A small image classifier, trained from scratch.
Training: soap at rate 0.0016, 13100 steps, batches of 256.
Data: trained on crops of objects in photos (Visual Genome), 123503 training examples, 27.2 epochs.
Rows from block 5, named by matrix and row number. Rows with one number belong to one channel. Each number is 128 + 32 x the weight over its row's rms, rounded and kept within 0 to 255. All counts start at 0. Numbers have three digits each. After the name is the row's rms in percent of the matrix's.
# convs0: first 3x3 conv (model.blocks.5.convs.0.weight, 144x144x3x3), inputs 18-26, a 3x3 kernel for each
# convs1: second 3x3 conv (model.blocks.5.convs.1.weight, 144x144x3x3, transposed), outputs 18-26, a 3x3 kernel for each
convs0.71 094:133111144070106204168105140143139154134137122083128133179112211214153076080181120116125160090132108125140163115163063133167153120135123147096119109063140156123061064148166147142098155129085053093141160155152146108137121085118132080097082157102
convs0.72 097:135217175136168146176181154145206111159045133133140160111155198103175163129174140064123064165066121141076080123164108102124120090094133120123081159090108116143155149127132169138159142139152147107159108101145145150143081108127095148143138143130
convs0.73 105:130139147121129122101164120134108145186182114138118084119161073144064187108203176115093115180181108131070151138100118137166100127133162096182172070157148121091156148102128121204121123128113200152171093186106102160101118164069089064146163107104
convs0.74 106:093150079111103178158095105076152136113152127103179079116138115129141092144120116112154131144127170176125164087151122116168124096131151117148150126166120119128152096114134101063153164116139180108138208144133138062045179098104176112177140092102
convs0.75 092:094064102060092061104082080108112118131114124078112103149111081128086144125097158152131149175132139155136119086127099106106117139117093143104142075171118148133148120156130150127208119121086130112113129111137124127110141097087120109173120167076
convs0.76 093:120096140136082150143082136040070117149149183093140079100083078113177145095099079101140125169122153116075141180089107153118163114180103076130153119150151153146157108098158032207208096113132099103095135150169092117170181091141178117168064094136
convs0.77 093:173114122114166119157133107143192153148130131099127077070157174153102115097090131131150111087089119098109129146122145139113154181104143149186127103106099100103157125155173170173145128082116119191127140153119119128177191137139166110094095101156
convs0.78 092:106145171139194131114117107072110137152102138128106109187127164110132111137086114143153093094055074136153068129104149149175109142169101155126139094142107066158122149165110183156154126227150189186106134176158125119140107122119131141068100124059
convs0.79 092:149151149114106155167118166139173164100157129188165129106139070143134168096114146085160196071145196127127120136123084156130131124136119082116141118119147083126127187125153132167124151083108110171139054145113148104138073091152072086145113155145
convs0.80 112:106138090056147118128113138180129113105068162098123128155154089141138173155093146166097135072133119124141092134163152107145142127124089170108176150139087131078122080115198139100153075136094107095113148149109108109157169135151121104151076180098
convs0.81 098:138094151119116149074089162155105124118083157080105090156069109102123129122093096181112104107131111081100163097087128153119151149151127158104077179102151134141141173111134156124120122151101123087134158101163167144112170132171127134142085116097
convs0.82 097:142119100159134144139135109137131134104155131155095128062198062104077202174122098098193205140138093127135152090113141118123170127170094079141184139073137136077134087095104159196166136144174083059115124147214144159180110107105105138159109127154
convs0.83 093:076118086136129136089113136182189170158167172080089149103107078106087067115135161032080076102155097077139166156155114098095046105154132068119081161143164156077068077135104174180120130180203125121119129113151142086075129175098135176098133149113
convs0.84 101:139169099107124081129119159128073113146156149115109140119102111178076125095106191076094057092110139117115150109172118123101147127115134145122137037116053076111119142111051127122119143077148103143096103123143138164077104092055138164121137117105
convs0.85 097:147138172142081109155164084122162105137139162186150179119112141122112108115047138103170159147158255116151106164110183161131144122108131145206110164174208126146061157148147133106152122113135102174144127125153095128131108123174116138135094101093
convs0.86 096:089206167171159187175147221146119135078106172078096106084127113062145145127151138123120046047094099089129137162130159112151122176140162140046112137134096168138135039189151164181171155089108143116107148139107132105055192103107099118050107200123
convs0.87 100:092134174105042234112152176054142106137148153175152111141060209077144197075209150113160114108127127110118193121081139123123110132125091100131070094155104119138114069115114090119140130124068103149109092203152150106121103130203145089159163131131
convs0.88 099:077128141100167126114127129088131103099077183122179098112129136131083120150101158118074045176116189150167161157135105157109151089154098122143058116115122126155079135118131149156136159158085187096114139161112134216135115099155141120100128110076
convs0.89 102:130156134157073077142165147129147156165131077113117123145117085042076117137085154110161207168076130144145152129123127081110140152116111220163122144196195223155140139119116124098132112107128123162091119170156138190179140099051109102149123148143
convs0.90 101:110131094101169099070090101127111102115098130111057082179110116087140101100122091184196140130123132120166125115172105139116165153127126152075105141148101116123145118134102137157118147110139097083165093151121109142156155095095163074086098117128
convs0.91 097:122101149081091155105091142123134160151125127122148149045165176104158123151148123189147185122184121096126120095145116111131125118110138122182078100087131059160118089095123059113150070096146127165118130120090177105126070123117110148084165143123
convs0.92 097:113095152086101125075134219143096092128145169114170148149165112139080142116115189142178149145160187160151133104109091078097120116132117143151143131141144131074097135117134123208111168148147166175101110102148190140096134118081066154133102118095
convs0.93 096:121158164147242066125115103098120061172093102153191168075134131129128149101120102143170195102148088107150153149150094206103094129107128158110103127115044094126133123155108159157100089121139146123087180164150097117117091157140116131110102078052
convs0.94 102:200100145109098159084096126077116105122120114109109183217164133199152148136134113102127187128135144086089121165174089118108108076135112064109100089121077081137059148115160125164175143179121076081139093123111141158120097121139136127147164139114
convs0.95 096:091136116184104159141105187159160130144161096160177118147156130082179200162174071127160112103119137124188132130139064140172121055114169117112129128130191116132165144141189101129170094077100097164163118093167154133157129153114128100130060134117
convs0.96 101:116094114058173029106057149130183206077114078126086136145082172111119144021159124160186142166148137106123147121090080091131159140182076111133068137111111081123120102181135128112141094124132137084104125127135156140137144114148150134107129137129
convs0.97 100:098115125082088130082124145145138132132144138080112116137126144148098105155133091139156145160155167065124139139134087139107144112051108129118107132187104151217134062135162097111172152118158122127172120140182139147116135126081128073171119130142
convs0.98 098:144097092130153147064116108099129171115145078128087115101138142063125128082156122188102111109155161106101103113120147149057105173133101077055071094154092056105183123059098165165106121155088140117082161082126176183169203095090096101126115094108
convs0.99 107:108034099112150116113100130104134134158106112157196096163133142134156106087099128141092086121123111183135168132095092082070176129142110113126084116165150161189089110177178112138193086106155145135136182159139091122099160117180117181153165150064
convs0.100 101:091198137160176101123139106128160121136175134105105097169187103049117141149127111097127114117147122167097138106156120181144069128129098150125042110139077082064089094146111094168156110168127123091120112120161139120130075087153150060136131141132
convs0.101 101:131204135159173087133121072119142189127117124145124086180130108134131106126094128143153138105103124136148098134112126100083094149089067067118102134080073117106153121129094110140140146113135148131170175119089137120071123101102151129131094161157
convs0.102 107:138083152094199180083165103126111110141170116097120173137112105076141124025138183142144120097126126106079127138115123102147148119146090112124126150100102116135147127119085101155091117109121080121161140120103131124160190142096170129096075142104
convs0.103 099:120192127175085131156167144084070103100116096165137179108070076103107137171118109162091172149120144093147170124129148112136063112105090200179140149177119156136089108099109156095101162133154167139129142128101138169128063125129105058129126155133
convs0.104 099:145127080097105166057183163151170139122145147178146128108152082095065166125159152162155133123134135158119134188111131179123137125118098165207150163157129136130160087116129171171170130104162124167175171154128133162127117140118112156105139151096
convs0.105 097:149175075105071103125092111132082084179160144186178109129122121125090160099135129092127180119126170104091140222156155148122116164124109104154126129195110126135109095076130135121075138155142112187128101125086158145144106086160108122149159114193
convs0.106 100:155179119157200080115170117092125154118079107151104112090115204127162100113121146148144137110091158175096193117096183126115122122107153084119145114223122092132152087184126096151160128198146158104161131133174084092142153115105167154103124164107
convs0.107 100:122112128126117126132133106139133140116156098124117068094122085162093135142147047141087159190157192115148117142125134145118135111089103138113023129104148106164128130197161143123142134101168157117010143178111144110130095100088133142084154128094
convs0.108 095:125123137084098188125105135141106140132148109096094095147104112099096121111153119124111063151130125089127124151170130143177128151151154142152106133114121153100094127109175175156123191133074052102108111109098141166154160145063136166128109130128
convs1.71 097:155142131147176154132134133120102138156198185105093138148110099090188180110135080103080126152098181085154075110095107172109158120105102044131096108121106103122182102101131138091129182140110144159111133137173129150085098117134157147154133155095
convs1.72 090:131167106083124082115152189172151153121199065120065076136077113103077203150105143123124151064115155137113108129151180123105120093114103140135142159146156125130168088142120125134146129165091124108108104122087079160073144160079150101138142080155
convs1.73 099:161062154193091107057156128155131041121118159078134168145135124154130111112117142119125139135166188130181153114098096170136161091155101166143079150113190107150095171097132147132201131165200129132158166114167105172098126181141116140131135182112
convs1.74 108:147147128152166163117057131174099055084153119180167133171122057134110043157089169099139144165147136180110150121107143188124115166163169115185134150137146104168131184132132134136120120099118123152140122140153152096160182136072130135090141107139
convs1.75 095:123199170097182185119139143189125172118147119106088115122107150138119119069146126120108163136132145105101081115186129097152150054116100131119184119205098148116112107106080105089076090084117109099112131073075096118126139134141105129172171146132
convs1.76 096:123143093087112090123081105148106155144134162164131137117125115107162183102099143119123085223101124174149111133133143138213146159143166070092157133155135116205117129150158115087124130119155153182090153155180109177120205176108152159116085149134
convs1.77 094:144099107124117107121152145141085094144155143065070127128117103158147117136072141146148154112143132140206088119176101129172140126110172107161122108128136134135151119146101129163145102097078121165181135139165203156160127092154088151101100165104
convs1.78 094:159174095124151094177081119133132135089126100152174137105196064193090123226116147179211175170141087144101135167114169167095176113119116083142105167157127177207109128104095104111101096053157136193164080103099095136117175122109129161118105135090
convs1.79 095:104097130100071096112095156143108079117132226148156091117173121192190060136069134123128151077155078135102082169095064133140148106067143107080155140146120041096097155128129138164090109129120146114135130119149133094075111113069130087164080093063
convs1.80 111:091152058138144076145112167118175112153095177112146143131109163119100122108135139100118128164105112133138101128092078123150144158120176126100122155117143119134129132169118097190176121170099099137097089127135081148131148114093174162096173145139
convs1.81 099:077118165131138103124117190155125112088150153139154083105115104050160098099072157116100109155153102123149119146136158160176100092074094119147128165127066139105160133145108105146122131164093133095138100150107151098136153151132113149097086118109
convs1.82 101:132109174173132130130149165154158123116175143134150181085138134154115051066123155158106105157170110115126121118130099088081138130145128139097120117134082162080124140123069133103095149146104101109107145135170114194117165162140134167114180186134
convs1.83 095:125111049138138174077077166141161153160105098143097124125133140134101094135070166042157065101146133125160126112110172114079138119132127193153175177106164187100148130129206142109071117164175084134184106099183054091101168138047145087134099133159
convs1.84 102:167104083090084143109089138126130094129171107093104141218183122153081135109115069129166135157145175087171196141066090153155104155122101136112104219145135152083171177125074110136084153161177097141139151150130083131138083145124133110133146177106
convs1.85 097:096113130152125118076142089065135051133162164122136124205204152176128105139148145191071104136128124095058134108095125139138171104148176096096127132146150048159156085129092082134194184119092122097072063093136132133143153093077101163122195184131
convs1.86 099:118191165184157138191106084061183073111132153129115120102098134125130093118114222098138131130137141071144120148166102077098143146100110166083132152120074158089158123161128133185110102132156140106110131148103087120106148113114121134134152163106
convs1.87 102:105104153113117155117163092197109095110095180125101162031126127140150102112147141072158140112107123181102121092146080094109122116099181103110179108106114121084148155107120118126117134096155132132129168122159118137115153118105148116110067136141
convs1.88 098:063179146145124151129084084109125170207193152171169123127137108156042147137134084119132110083124086133137086151149152165123185138143117089065085122137134145061122111110097099146095179137174107148157126142117105108120137111131090089129128086075
convs1.89 101:106159148133113103123065140168174161064164091088119177155114117125161118154080110166155083137107131156145157159136179119168106077127134151137105172101093140182139113130148123148157127099071131121143162132119120090125130088142090140071103070121
convs1.90 098:137074179109106098170104158056146100127098116203096188137091103071076111053169103186106117164168135162133080167124105133140112078147138155142147168194119134086136142159158105159085162150143065123160116082089067097112190151160139104164095072098
convs1.91 096:115150072117209177152131136136148166125123094165134068157098173118116189139203117121125096146143106149143077144118153111126125114215149136164176091139118164106060132108149094097117143124121139152129106137149129133116103171086107109117134115148
convs1.92 096:149055150131151127092128157155143107105168138125095109145115110093078154150087128114159101037149132092100103125080083122163146093124189192073051126164128108106124160130085153157147115159106108127116111138165129196081082119143189102105147105168
convs1.93 095:161092124109148204135210164133154108191138124123143150190145127107079160121150105128213099193105114167095083165150140117156118170205110118086096122133133169202128134112083160133155150170156170119133147133110154092142160094136086079165152084086
convs1.94 108:155142117113090164093154090118129126100118121105130113093095133115066141144166115110120161081128139073170103164117116130147099122148111122109087142122111106160159111175081159180157130236152124123118158080142100127133123140108112139133067168140
convs1.95 096:139121090111097090131121147177086109127130093126128163150192121141128173135116226139149172134116170178134086163121124098137161121141105110093176121141120146151144102173117162086073157088111114155105140094172139134169154116147114149068101117116
convs1.96 094:126153036095107130134146139146115092183118128055150105101093138118060203101074166123177138184134118133140142155128136118069119104129126134119149140081054124127179088144131167143142102194144103146141179186131145103099116161100144141173108068148
convs1.97 103:118099122148114121105115112142106161108143098096152099139174138163134111117179098124103109186055076186168109170218148114152123113177196139120139119141123183145164102167094109104138127104101141169118139211113072129121083159087158102139130155162
convs1.98 102:110131123141121167144128135134143070127082127152092136151170129153132136163137117133122130129165093143109104116139155106163096116152117105175146120117179103132226154099113111148134136091084066088146129124093101128087128115107152115120102118215
convs1.99 105:136162149197132098138122124152144111131146137168106143171138121117120255121149123125131136099136134102202106129119124091142128162126119129104160107114134175089107091136138110132039114107127214101143122130190149142104085117182164158117135134115
convs1.100 101:146126140135136131138124115157114162084068126104131147093084057105073092154106118128058092127085151115059156146139116183102183158145117099135142104097115097124036109128144169153130097132108101138125152125139135125121048135139114131124114170092
convs1.101 099:117118088152090155070123144113133137131136088098112073138106171150149179109140069120130106104186105131177173136115108115112140157106079142093099103096078117098078112128131107086082142145134117118107111125126050136123149086121158057127129114170
convs1.102 105:120143133134150172106206115133111171080165165174133097158166190087208128140105136124131107168077090069143097093126159103116050132058192148056121166104151104101124119114154114195152175159093137144125121132112138136128135142111101115176142127134
convs1.103 099:195083149184164159123043081174149170146098095138116061100117178081171083075119132126099090127128135139172058123116131208130093171134131158116140146159114135108130131132162129098136072118105143169148118183149109098149135108152156130145157148127
convs1.104 098:156129164103164112156117143075076114143161125092118112105179171161100097137133150117185139192183116129176084058149139114109118115097163068104188154147198124113152160152113156076120069093073087125108130154181062075073113106123150144166091094122
convs1.105 099:084116134121133146163107145201120123110121141139112057130160106094150121140124095146178085146146107107177098161132074100085120092154131143154169093122107182119163116106152122186156093157105169164110121171168102109089080168187169085137168083147
convs1.106 099:065114121095093144155117149123178102147087083200111087103121078125089125160103131109150099143097123162160100126063076130176162145129093187097106110073135102126161137108139108132161138168069091155125106151099070169128126115159100115102133047119
convs1.107 100:155129113102143101150151147140172126152102099108132136052151194163181182160117159117092101188150097147181077162134158071125139067099126135144122138117133184157109144138113191146132150055113095142117114120107151152068150094042136140148095119161
convs1.108 099:135110158070138146147120109150153117082131162126098169121114134130132077137116151178116115106167117180103160089116114108115119094144171190161089191114170087096107169177155054119129123116124117114089141111193130079088128100153051145154154133103