config.yaml
model: "image classifier"
dataset: "crops of objects in photos (Visual Genome)"
train_examples: 123503
image_size: 24
crop_scale_min: 1
horizontal_flip: true
rotation_deg: 10
targets: ["object"]
num_classes: 300
arch: "resnet"
norm: "batchnorm"
activation: "relu6"
depths: [4, 7, 7]
kernel_size: 3
stem: "deep"
avg_pool_shortcut: true
widths: [96, 144, 208]
label_smoothing: 0.2
loss: "cross_entropy"
init: "lecun_normal"
residual_init: "none"
optimizer: "soap"
beta2: 0.999
lr: 0.0016
beta1: 0.9
shampoo_beta: 0.999
eps: 1e-08
precondition_frequency: 32
max_precond_dim: 512
merge_dims: false
one_sided: false
adamw_lr_other_params: 0.0013
steps: 13100
batch_size: 256
epochs: 27.2
lr_schedule: "linear"
final_lr_fraction: 0.1
warmup_steps: 650
weight_decay: 0.3
adamw_weight_decay_other_params: 0
Rows from block 13, named by matrix and row number. Rows with one number belong to one channel. Each number is 128 + 32 x the weight over its row's rms, rounded and kept within 0 to 255. All counts start at 0. Numbers have three digits each. After the name is the row's rms in percent of the matrix's.
# convs0: first 3x3 conv (model.blocks.13.convs.0.weight, 208x208x3x3), inputs 0-12, a 3x3 kernel for each
# convs1: second 3x3 conv (model.blocks.13.convs.1.weight, 208x208x3x3, transposed), outputs 0-12, a 3x3 kernel for each
convs0.11 102:182147120177151168143173163091101157086117163130145162073167133063114145088127138119154229116148106096201147127118157128072111105172135095121073121114171126123127160159132215137132089143128152103115189142168139148089120088130149066188112151153138167170102094133111109126175118126144132087111133141132145091122110160149159138147152110120109131142123121
convs0.12 098:147179163120143086119151112130146167120142123142112089091124190131165134089128097114104110186117089168155130159118103100114078115121092088133149149180154115131122132154167114195127098134064103083137116127140151148138156157183095123065092210171140115144131104126125097130114147120170175178053137116141083130110107121141101092113151089165116127129126153
convs0.13 098:165181111133104082110111129110125182095144161159143098149128125128131088163129156104102125127098127168097112112130150105101092132089054126200153175156119090096169149138099151115129162106129144097129160152152128092101114120158154149117132121173072130150147116172134111146170210139101120061138148146085174230165123190126110108085159148094138093136170200
convs0.14 096:183175159138120142110091138137128090118144084178131125121115172048081101114116094141111162117114068091139186138178168120104231150132175110088133156138123132098130104162168102101130133183106093139055025146114131092124099140169090085098114088137125145146061115192160138163094111161088124116115158125111108117125161111128143126143169111170163106127136099
convs0.15 101:143092119112113194115151081148099100054089103183119132150124162112192096101119084077166088131133124145099208102087096147121104131132064131091085099120109084109126102153106121201104137113142141115154131114104128123128128112169190193112098117137116114108153112120139113089178142175097113137115103115133122109109138120090085090151123105147143126184159140
convs0.16 103:133117066143068166121144132158102133098118131123132047133119104101198081157114121126143154069175126127158132171172140117153126116135213163117221134142160099131144107089190151084169109142068149185087174196118087068135115126178150158147076091086085151167064105149112100114155077164130117160132202119163099121101119111167180168145121106091128110130143117
convs0.17 090:096100125135102140146117106150137164116182127136165116142098136124085102071130088125125124167130132148092115107183156110104080099163082113117071116139130132125101090091098079144171143175158149132083096088062103166094130123107118148166100103087079129148092037138127133079142173091169138142136076104132104106087109090124151150152125134149118172151087137
convs0.18 099:121194124100107102157161082128130117093103136085113104105089108117169139183120106174121174091115128032103082092107095143149089098164100015055111093138122186122125085175121136157124125110092133113131103132131090084162147157148140140130125124104139113182113118134127148122098103126081140099097080125152191105153133137211105172085146160066094111127150122
convs0.19 094:111144138145154175123098119144159151102128104133103108147067203115155126206166137118103190133133122131151097122123150150178096117138089142143077127161129141124152083136106144157073081141076125095114129118159068193143098108142087118139143101093100124088173129169131100138149134168132141106109177141102103078098108061151181211151086150071114114091091136
convs0.20 094:148133124156153143154124130133132162116114098078114129198104155153143115096124060138157147147172130106140158094105130111116122133111076193148176159158172095159093164116174091133097200118159169118173114151154065061076083062063157117199175152148126116171120106138166106182135118111128091134145091159128109109101091108178113109140087084143143162166127158
convs0.21 105:051126180102115143107122129164109131160157090137139075111107142104152174087151078122083158149153125121116118085108207103121108182126109167086099190086094160136131161121085102126132077132135130163115082148184090075162150154143137190128105175095143123103133104129145142156072146182120155126124109152049134153110104165127115108107085142078120124101139102
convs0.22 105:129156140091157115045093105101099157114097146094163096125162161137116182135116094141128151090117120176075151059138096126143135134133094139126193125164087113101070085157150064095156219087145143096102132062128083131145106121089128107145116123126140134187094126101136111075103138101131113130113135087073115183141163147162109238115153120136122097136116167
convs0.23 100:111114145152080147177109104131149139174118130134099129172156220176110098154109108134095124091155090165093177118147186105114122079078135111114105103138073102147096111111140122136104149106109125140099095156095138095151132117155132166151138057117199133175167134189120186134105119089125121181075152147109093160153140143130085105147112107108123087074125143
convs0.24 095:128116137152106144073145099141153116124103094097062101159120096171126160212164187124186122075112128219180143116108163144138187120130065167141164180095124100135127110106138127113124146092111123087143133156134144076122083143118049122094079085141078130126170119111093058175071048146107172124098120157134123146138131132125158091110151133109144123095101140
convs0.25 099:121095173072104123127107181161136144106104179148079104135144147157132144178096077137100101126120113125153103152131124153112119134133122110082162128127119111076140159109158081114094113143040124147159121128111092114128195112177151114130137124152098096133166164143106069132130134188161144094175165109126117137124122104126185122107107073102138140080131096
convs0.26 095:110133094231168110101072134109130144169144146179187159163133154115136121140146133181137094127089120119124112162174203153174079169137129168152155126148084076087167079139105136094087157141088168156136110132132092154149153069176141206156126130165110100130133160088107141125093076108125135108140092115121106113139119138093134073136134128132151172122114150
convs0.27 098:163151179079046052087085110144203119137106143135164137174081156101121114101114163066082093078087068151130143088094062044090156133138156111148140173151184125118116149091137104153129116159093126165113233140139083120122119169104120162144123099163092154159119142114144167160104134180135051140080136124154149199154126151092105095137181113138134115111114114
convs0.28 104:199151122119176103070138157148118138122100107113106137099094130104118111142140105081167097172150156144138110088126092066116115158132141129162112068093111219095061135084131173108137142119079051231204125145203107119183094102189155085122119188170151122103130099090075137157125163133125096089206208166129171113126116138115142153098087149180154144133147152
convs0.29 098:132162131175113178162179188136137132105121132145125111118111124142146156132149137159126117183158093124071091194095164092126134145080079091156121128117170136064138124137109124199162083150135191141126172193152053091126096126156145140126101146103173122134131142172092090106080108074135054141178200173107110080137118127127100085114097156141180125115102130
convs0.30 100:083082140176145136088171121137135176125133139108074120149105108155123139090220130148110111111119120097085113107131141113108127145103117121102116139083158075174093065137125089123087134155126129122089128114170145106215145140139151130153115087142129150144136121126105153091172131056095119124185140154128110138139116094055155111133137129137101154206161189
convs0.31 111:089114126101116119122067174165175091174089137116078157194118161162124109182136130137069131148123096132139179129148077132090114145109173115175079143119132201163153078153175118127135122080152122142075190134185145112145100113108126120075113169136088113098137120107151124153120126140177107148129134124089110090135115108133161149142128097152157152104102097
convs0.32 101:163098136090132162121151173163151116148081136122171153142173178150193093152134078140145112146095094117162111106138123151081192147119193200172194163153148169148084097160095079113144177125091083097060090124162134096150120105109105142134119147180125155090176124136130143129090105084125145164158139119200121095205166207056079109107157175128100143137100091
convs0.33 101:145145204132126126164100139096079147058064085048111168138119135091163168070124136149139178177116106052082076122172166067106108144076093139088112115124139123104133111169063115133166134148115140178124147161122180130145134175136171110091142128123172144115135129176134103099073101097160121104090086125076110116128104139126141036119111174132100105125110138
convs0.34 109:090151072127195062122139079122149103088144095107089125137137157177154120140110119149148106148136089133083107079078095165118194129081119145161151141118138120120121136097161226148087068120135206092135099100138099099109148128134141090099111152155098069200123098148066164107140112119185199079115201157114093108103108100116128168198118154178170128098147085
convs0.35 096:169131060201210136151167122086185140146117109087116070082066132167082055174172073121122105118123118097100104108136139183161144101067125121123102171150144137163135099109156118147078087120085153169116137104154185146156146124095118104131115173091098162115142034146102105131133131085124144141098118136155098152104135118103061138117104106143108122133125156
convs0.36 097:164104176129149099105113109183134167134135108108156155162178111120146095146107148126130105114114127129173105162106170120126167086110107111118153123045124105090123162061161161118113100184124132118123120111106184179151092086104096152119111068118134094150161135110209133102117118101063116101106120059171135183149124147138166159157148137114109126146121145
convs1.11 104:135097140172143179133143120130159089106170127161122137170159174107107095150118129136145154120126210146082046194132142126129119134119126137159153134118191096087134153154134086066146118094120158155160157112091113124169164090170112132088141093091102108181138041127160166068105120122167109079110096076152117119077214087090084122129148155167118123121131143
convs1.12 098:138179221105133101118124115140161131088152103071099071135150118144096163189179140146155051087094093102123142106114139141173129124099126088092098134099121146109137148169104106121146108106053064103134133081152088114117135118158141127056165133125116102080154132165037140077192175101131074152159157089108143086142122189181174150110116145133119168166096156
convs1.13 099:133107194141166137127101110115079108127115164107136113161150118198145159114178102114107091160129123111119132152098077071133096128141118179201205149121124142121072094121121106171112158158081162116109144135065129178186113154054121158143109125148140186172125077180102109100123156109143081126120139112071132168121138142057084129125169123119064168097140055
convs1.14 098:139121135124161096094073149144159116125089121153130104197159135075086079073095100160169173143132187117140095093102129098177137168134145151152117118148170123094164207142157103054119128106126124161129078105129106102107124142072099158147098126032096110123101084217092092130125140091118145133188166176168122197117152153099145094122134141137169109190127121
convs1.15 100:122148076070109117163205209051087090055130128103089069156115100184078118107175169146134191133142170182131134154143081130106162180151153105092103091167116087081098103122106168134117173123169105106137112148116095155094113088203170066114113131122089129041142084079173142182173160188110157092150098147113099125126095159126129126108116100150079109126064094
convs1.16 104:200139105086124145120118140146106156146112152151079118105091130144086108117162086108110070108095136148138123099129116162127142096144100144104125132163121114117138189163124133214149198194075056098087160115135129142154132162116128125105092107123152192107105136063134066148146102158093113111147132139176105203131218123143187163154101101117108179104153107
convs1.17 092:090125106089109127146130153152098158087099080086137127164129132164196180137151152096110107099100055125109050173152162126148119161100130117079074170125099139139184135131088121171134119122096108143119129149170088101171113106129124068134093116113095128105137155123103113151136108095063070121133134153112158126133094094154154119095122089122123120113135081
convs1.18 097:156126112146096122109137113154151091129115102109093101126097058124162131114145074147072040145119146120116127089115138068140155144130137134152121161119134090098147128103148139191139137097088162179207123122091088086089109127084181104173108151075063195139094131124065129126145102128077115122137179181097118102128101140123089096115095167114097184111144136
convs1.19 095:096199180133154139142155139080122075122106135099118122126131136169118190112120138130171151120188150127183135098135126155177144134173188136175194117115113150164055103094142053127145124136123176150146124126130093137133140101117120089094112176155144157129136079143156113109173140122121160117131152115159151126137108074138148092081113177142158103103142098
convs1.20 096:132147133113151117154118116150174116113125150132138153095093109148108101091108109142126140153127152134133136119090036079085123140140153132172147102087115155162196107141052128115103126079151163170163144118150125143156146085169162149125119156161124115129131141143121154087102121141100145168173124168110123114149181174142103108172146105121135181134164117
convs1.21 102:158159176113122098148148182126124108107123110084114125087124137113142126193150121082124152137146117128089057096172113064152132071081150143127130126120117078095115122117171083092104159138107098174091094138106153114126113120094151122086182125098097094113095123111111108189213173125184122128172105165152137119188147097165084102119141094156197078105158134
convs1.22 106:095078159087076105091127132115183152127169174098136114140187122118194171094147101136120133179117167135096114103177085127099125170117193068140111133079067060113153128154105111108140103105153095082186100146115177081075107099209137149132162094136154107083140130171096135118126098131106146121137179120154160119103180084154158133151059168151120104137124112
convs1.23 094:049141130139116126099177163145128097051129142173146135129137139122170132137117106056159124134106157116074100165129154073166107156124126167123147098096137096099115106131151103147107110127128157165169123053101128081145105124102145115179119159187144109136123122153120124072065092120145112152139147064116145124136070109139122142167115147182123135160142157
convs1.24 101:169115060148148112104120074116113177151113149179113131067127112162180138127141149103126102109152198074148129077073091093147120054174097136133149163168148142152122168111100145156153091120119143168115141109116129117181078193138112113132135145150079078097126141135151087150109134142191124146128127175103105080099125145089097119125167200179135147114151139
convs1.25 099:109107115156165117140169167107076162131143100131156116128143165048170092112076148156121157153185099158214116080103145100163143134093106153125145123159131100113130087119086141136124114144144163156171132112123092156131128171166105143079071141100159130214108130140132155092119100085134052083127097128075137107126136130138082111130107136129111103087095157
convs1.26 097:080147152113133132169125164083151105135162143184097107128072122107110109102124080124128109176146138166128100207171153107085151094124135101126106157101084190119252158102173139092142131146124116129091062098077114117084135146103116094144087180134106118095093099109090117112150169188129106157173164151127178111180158075121100104162183125166159186189117111
convs1.27 099:120179129119102123091061096211120183148111162123125132138119179148123125146159139099096076100140150152116112115081097092082132153070106099100114147154133119125180120162127109120126089120064119130133174132116143134166135182184079143068115142113070089156137121157164150240166128126093155138112105178170153129139138135118167130133130129114109164105169092
convs1.28 107:179099097157144123136135191129115087093090098131095087121113148122114120180116111124102109102120107129110142112071088110114121126150089131118116143133103136094101149059109167149174156133198094138103158118146075158151131122137175118107084134097120169051109122158125074151091112176151090147099140111165109105200175135137206137115125103100081103118109139
convs1.29 095:195094076081117115128134140094140106114076118125114130109109159136133087134124126145123110105119080124122173114196143147127135153151152132163146070130080091110133090113091155130098074060163085127079096143131149105102071103099167090185101127177078147095155127176123115116084084130141179147080160087135097160131087153189122143112129075133087107100133127
convs1.30 101:099132175108156172095120123054190110073113091107110112112123141037110148126145121111149162107149111086054075165078135135157125142047136150104109103151134138184130155135202115129133088152089110113124091118152098096130154175137081126119178105154099110103093120111151134131178078159116171178083156115116094102152082097108146147117124184186143089055094126
convs1.31 105:135180218110148112151180082096138089126153094148079133168135144114137120132150144124123169135147115119137112106164088114151156157192108152084198130100114126128137103083106100157135107164200115146112115122081135066176127125092107132092118117118171136145084169135156091216127148135148151084116112125181150168132172164123255121151123141112095111145125077
convs1.32 099:116126137136185133140110084099130141156183170066080076120113070112106092105176153178114144164174139079132158082128148062129143106170150173169121118138189126157121078093160065129157166110088093115124122132123110136158148165182222148130129153110159163156122096103124099132136136116135143119125093090078128164110144142196150169139135104169176178136127142
convs1.33 102:140138177099135099128137142098069132092111135163142105101110101111087107145120202124087106123121097085156146092133097127088137176146102081136117115086090084124120095172098139157062154121138138179124151109155138196178077068090111116096104086125186091146126112126161089088094136165176181176090127163151061136183135140155058143092096178142048088130145197
convs1.34 108:144072128161127150098132120148153137123097093137106129153116088103149121150150168152089143160130131078116131122154132113127115132147143066123131108150146166119149094146140099104142115170132075140141152098125147160087151097136095153076084106138165105104102171077110143188160110175184130127145099143172112103123125074109135098165097167184139199113069063
convs1.35 097:137100125130142137111139119131119144164124126118167097168093140161149052137146129084103100092079128143156167125112120169196121137096121129189172073107128155112156136071139138091104086149146145101120095190098159136159123166125097174144160141110143104155133116129115078097098149109144187135187169136098153146096127110181146161101119141094121072168146144
convs1.36 098:130114103152118185150133156191164165059139120085078057183143130128114119145115101076172030146147128092168086130084138129133132100118132089105095156114116110154126098112086138113105101134177209098115136149129077090114206174146201147144122154085192118135229147122113164152118141114093109110089137132167159139144146148086102159153166106051097148167143142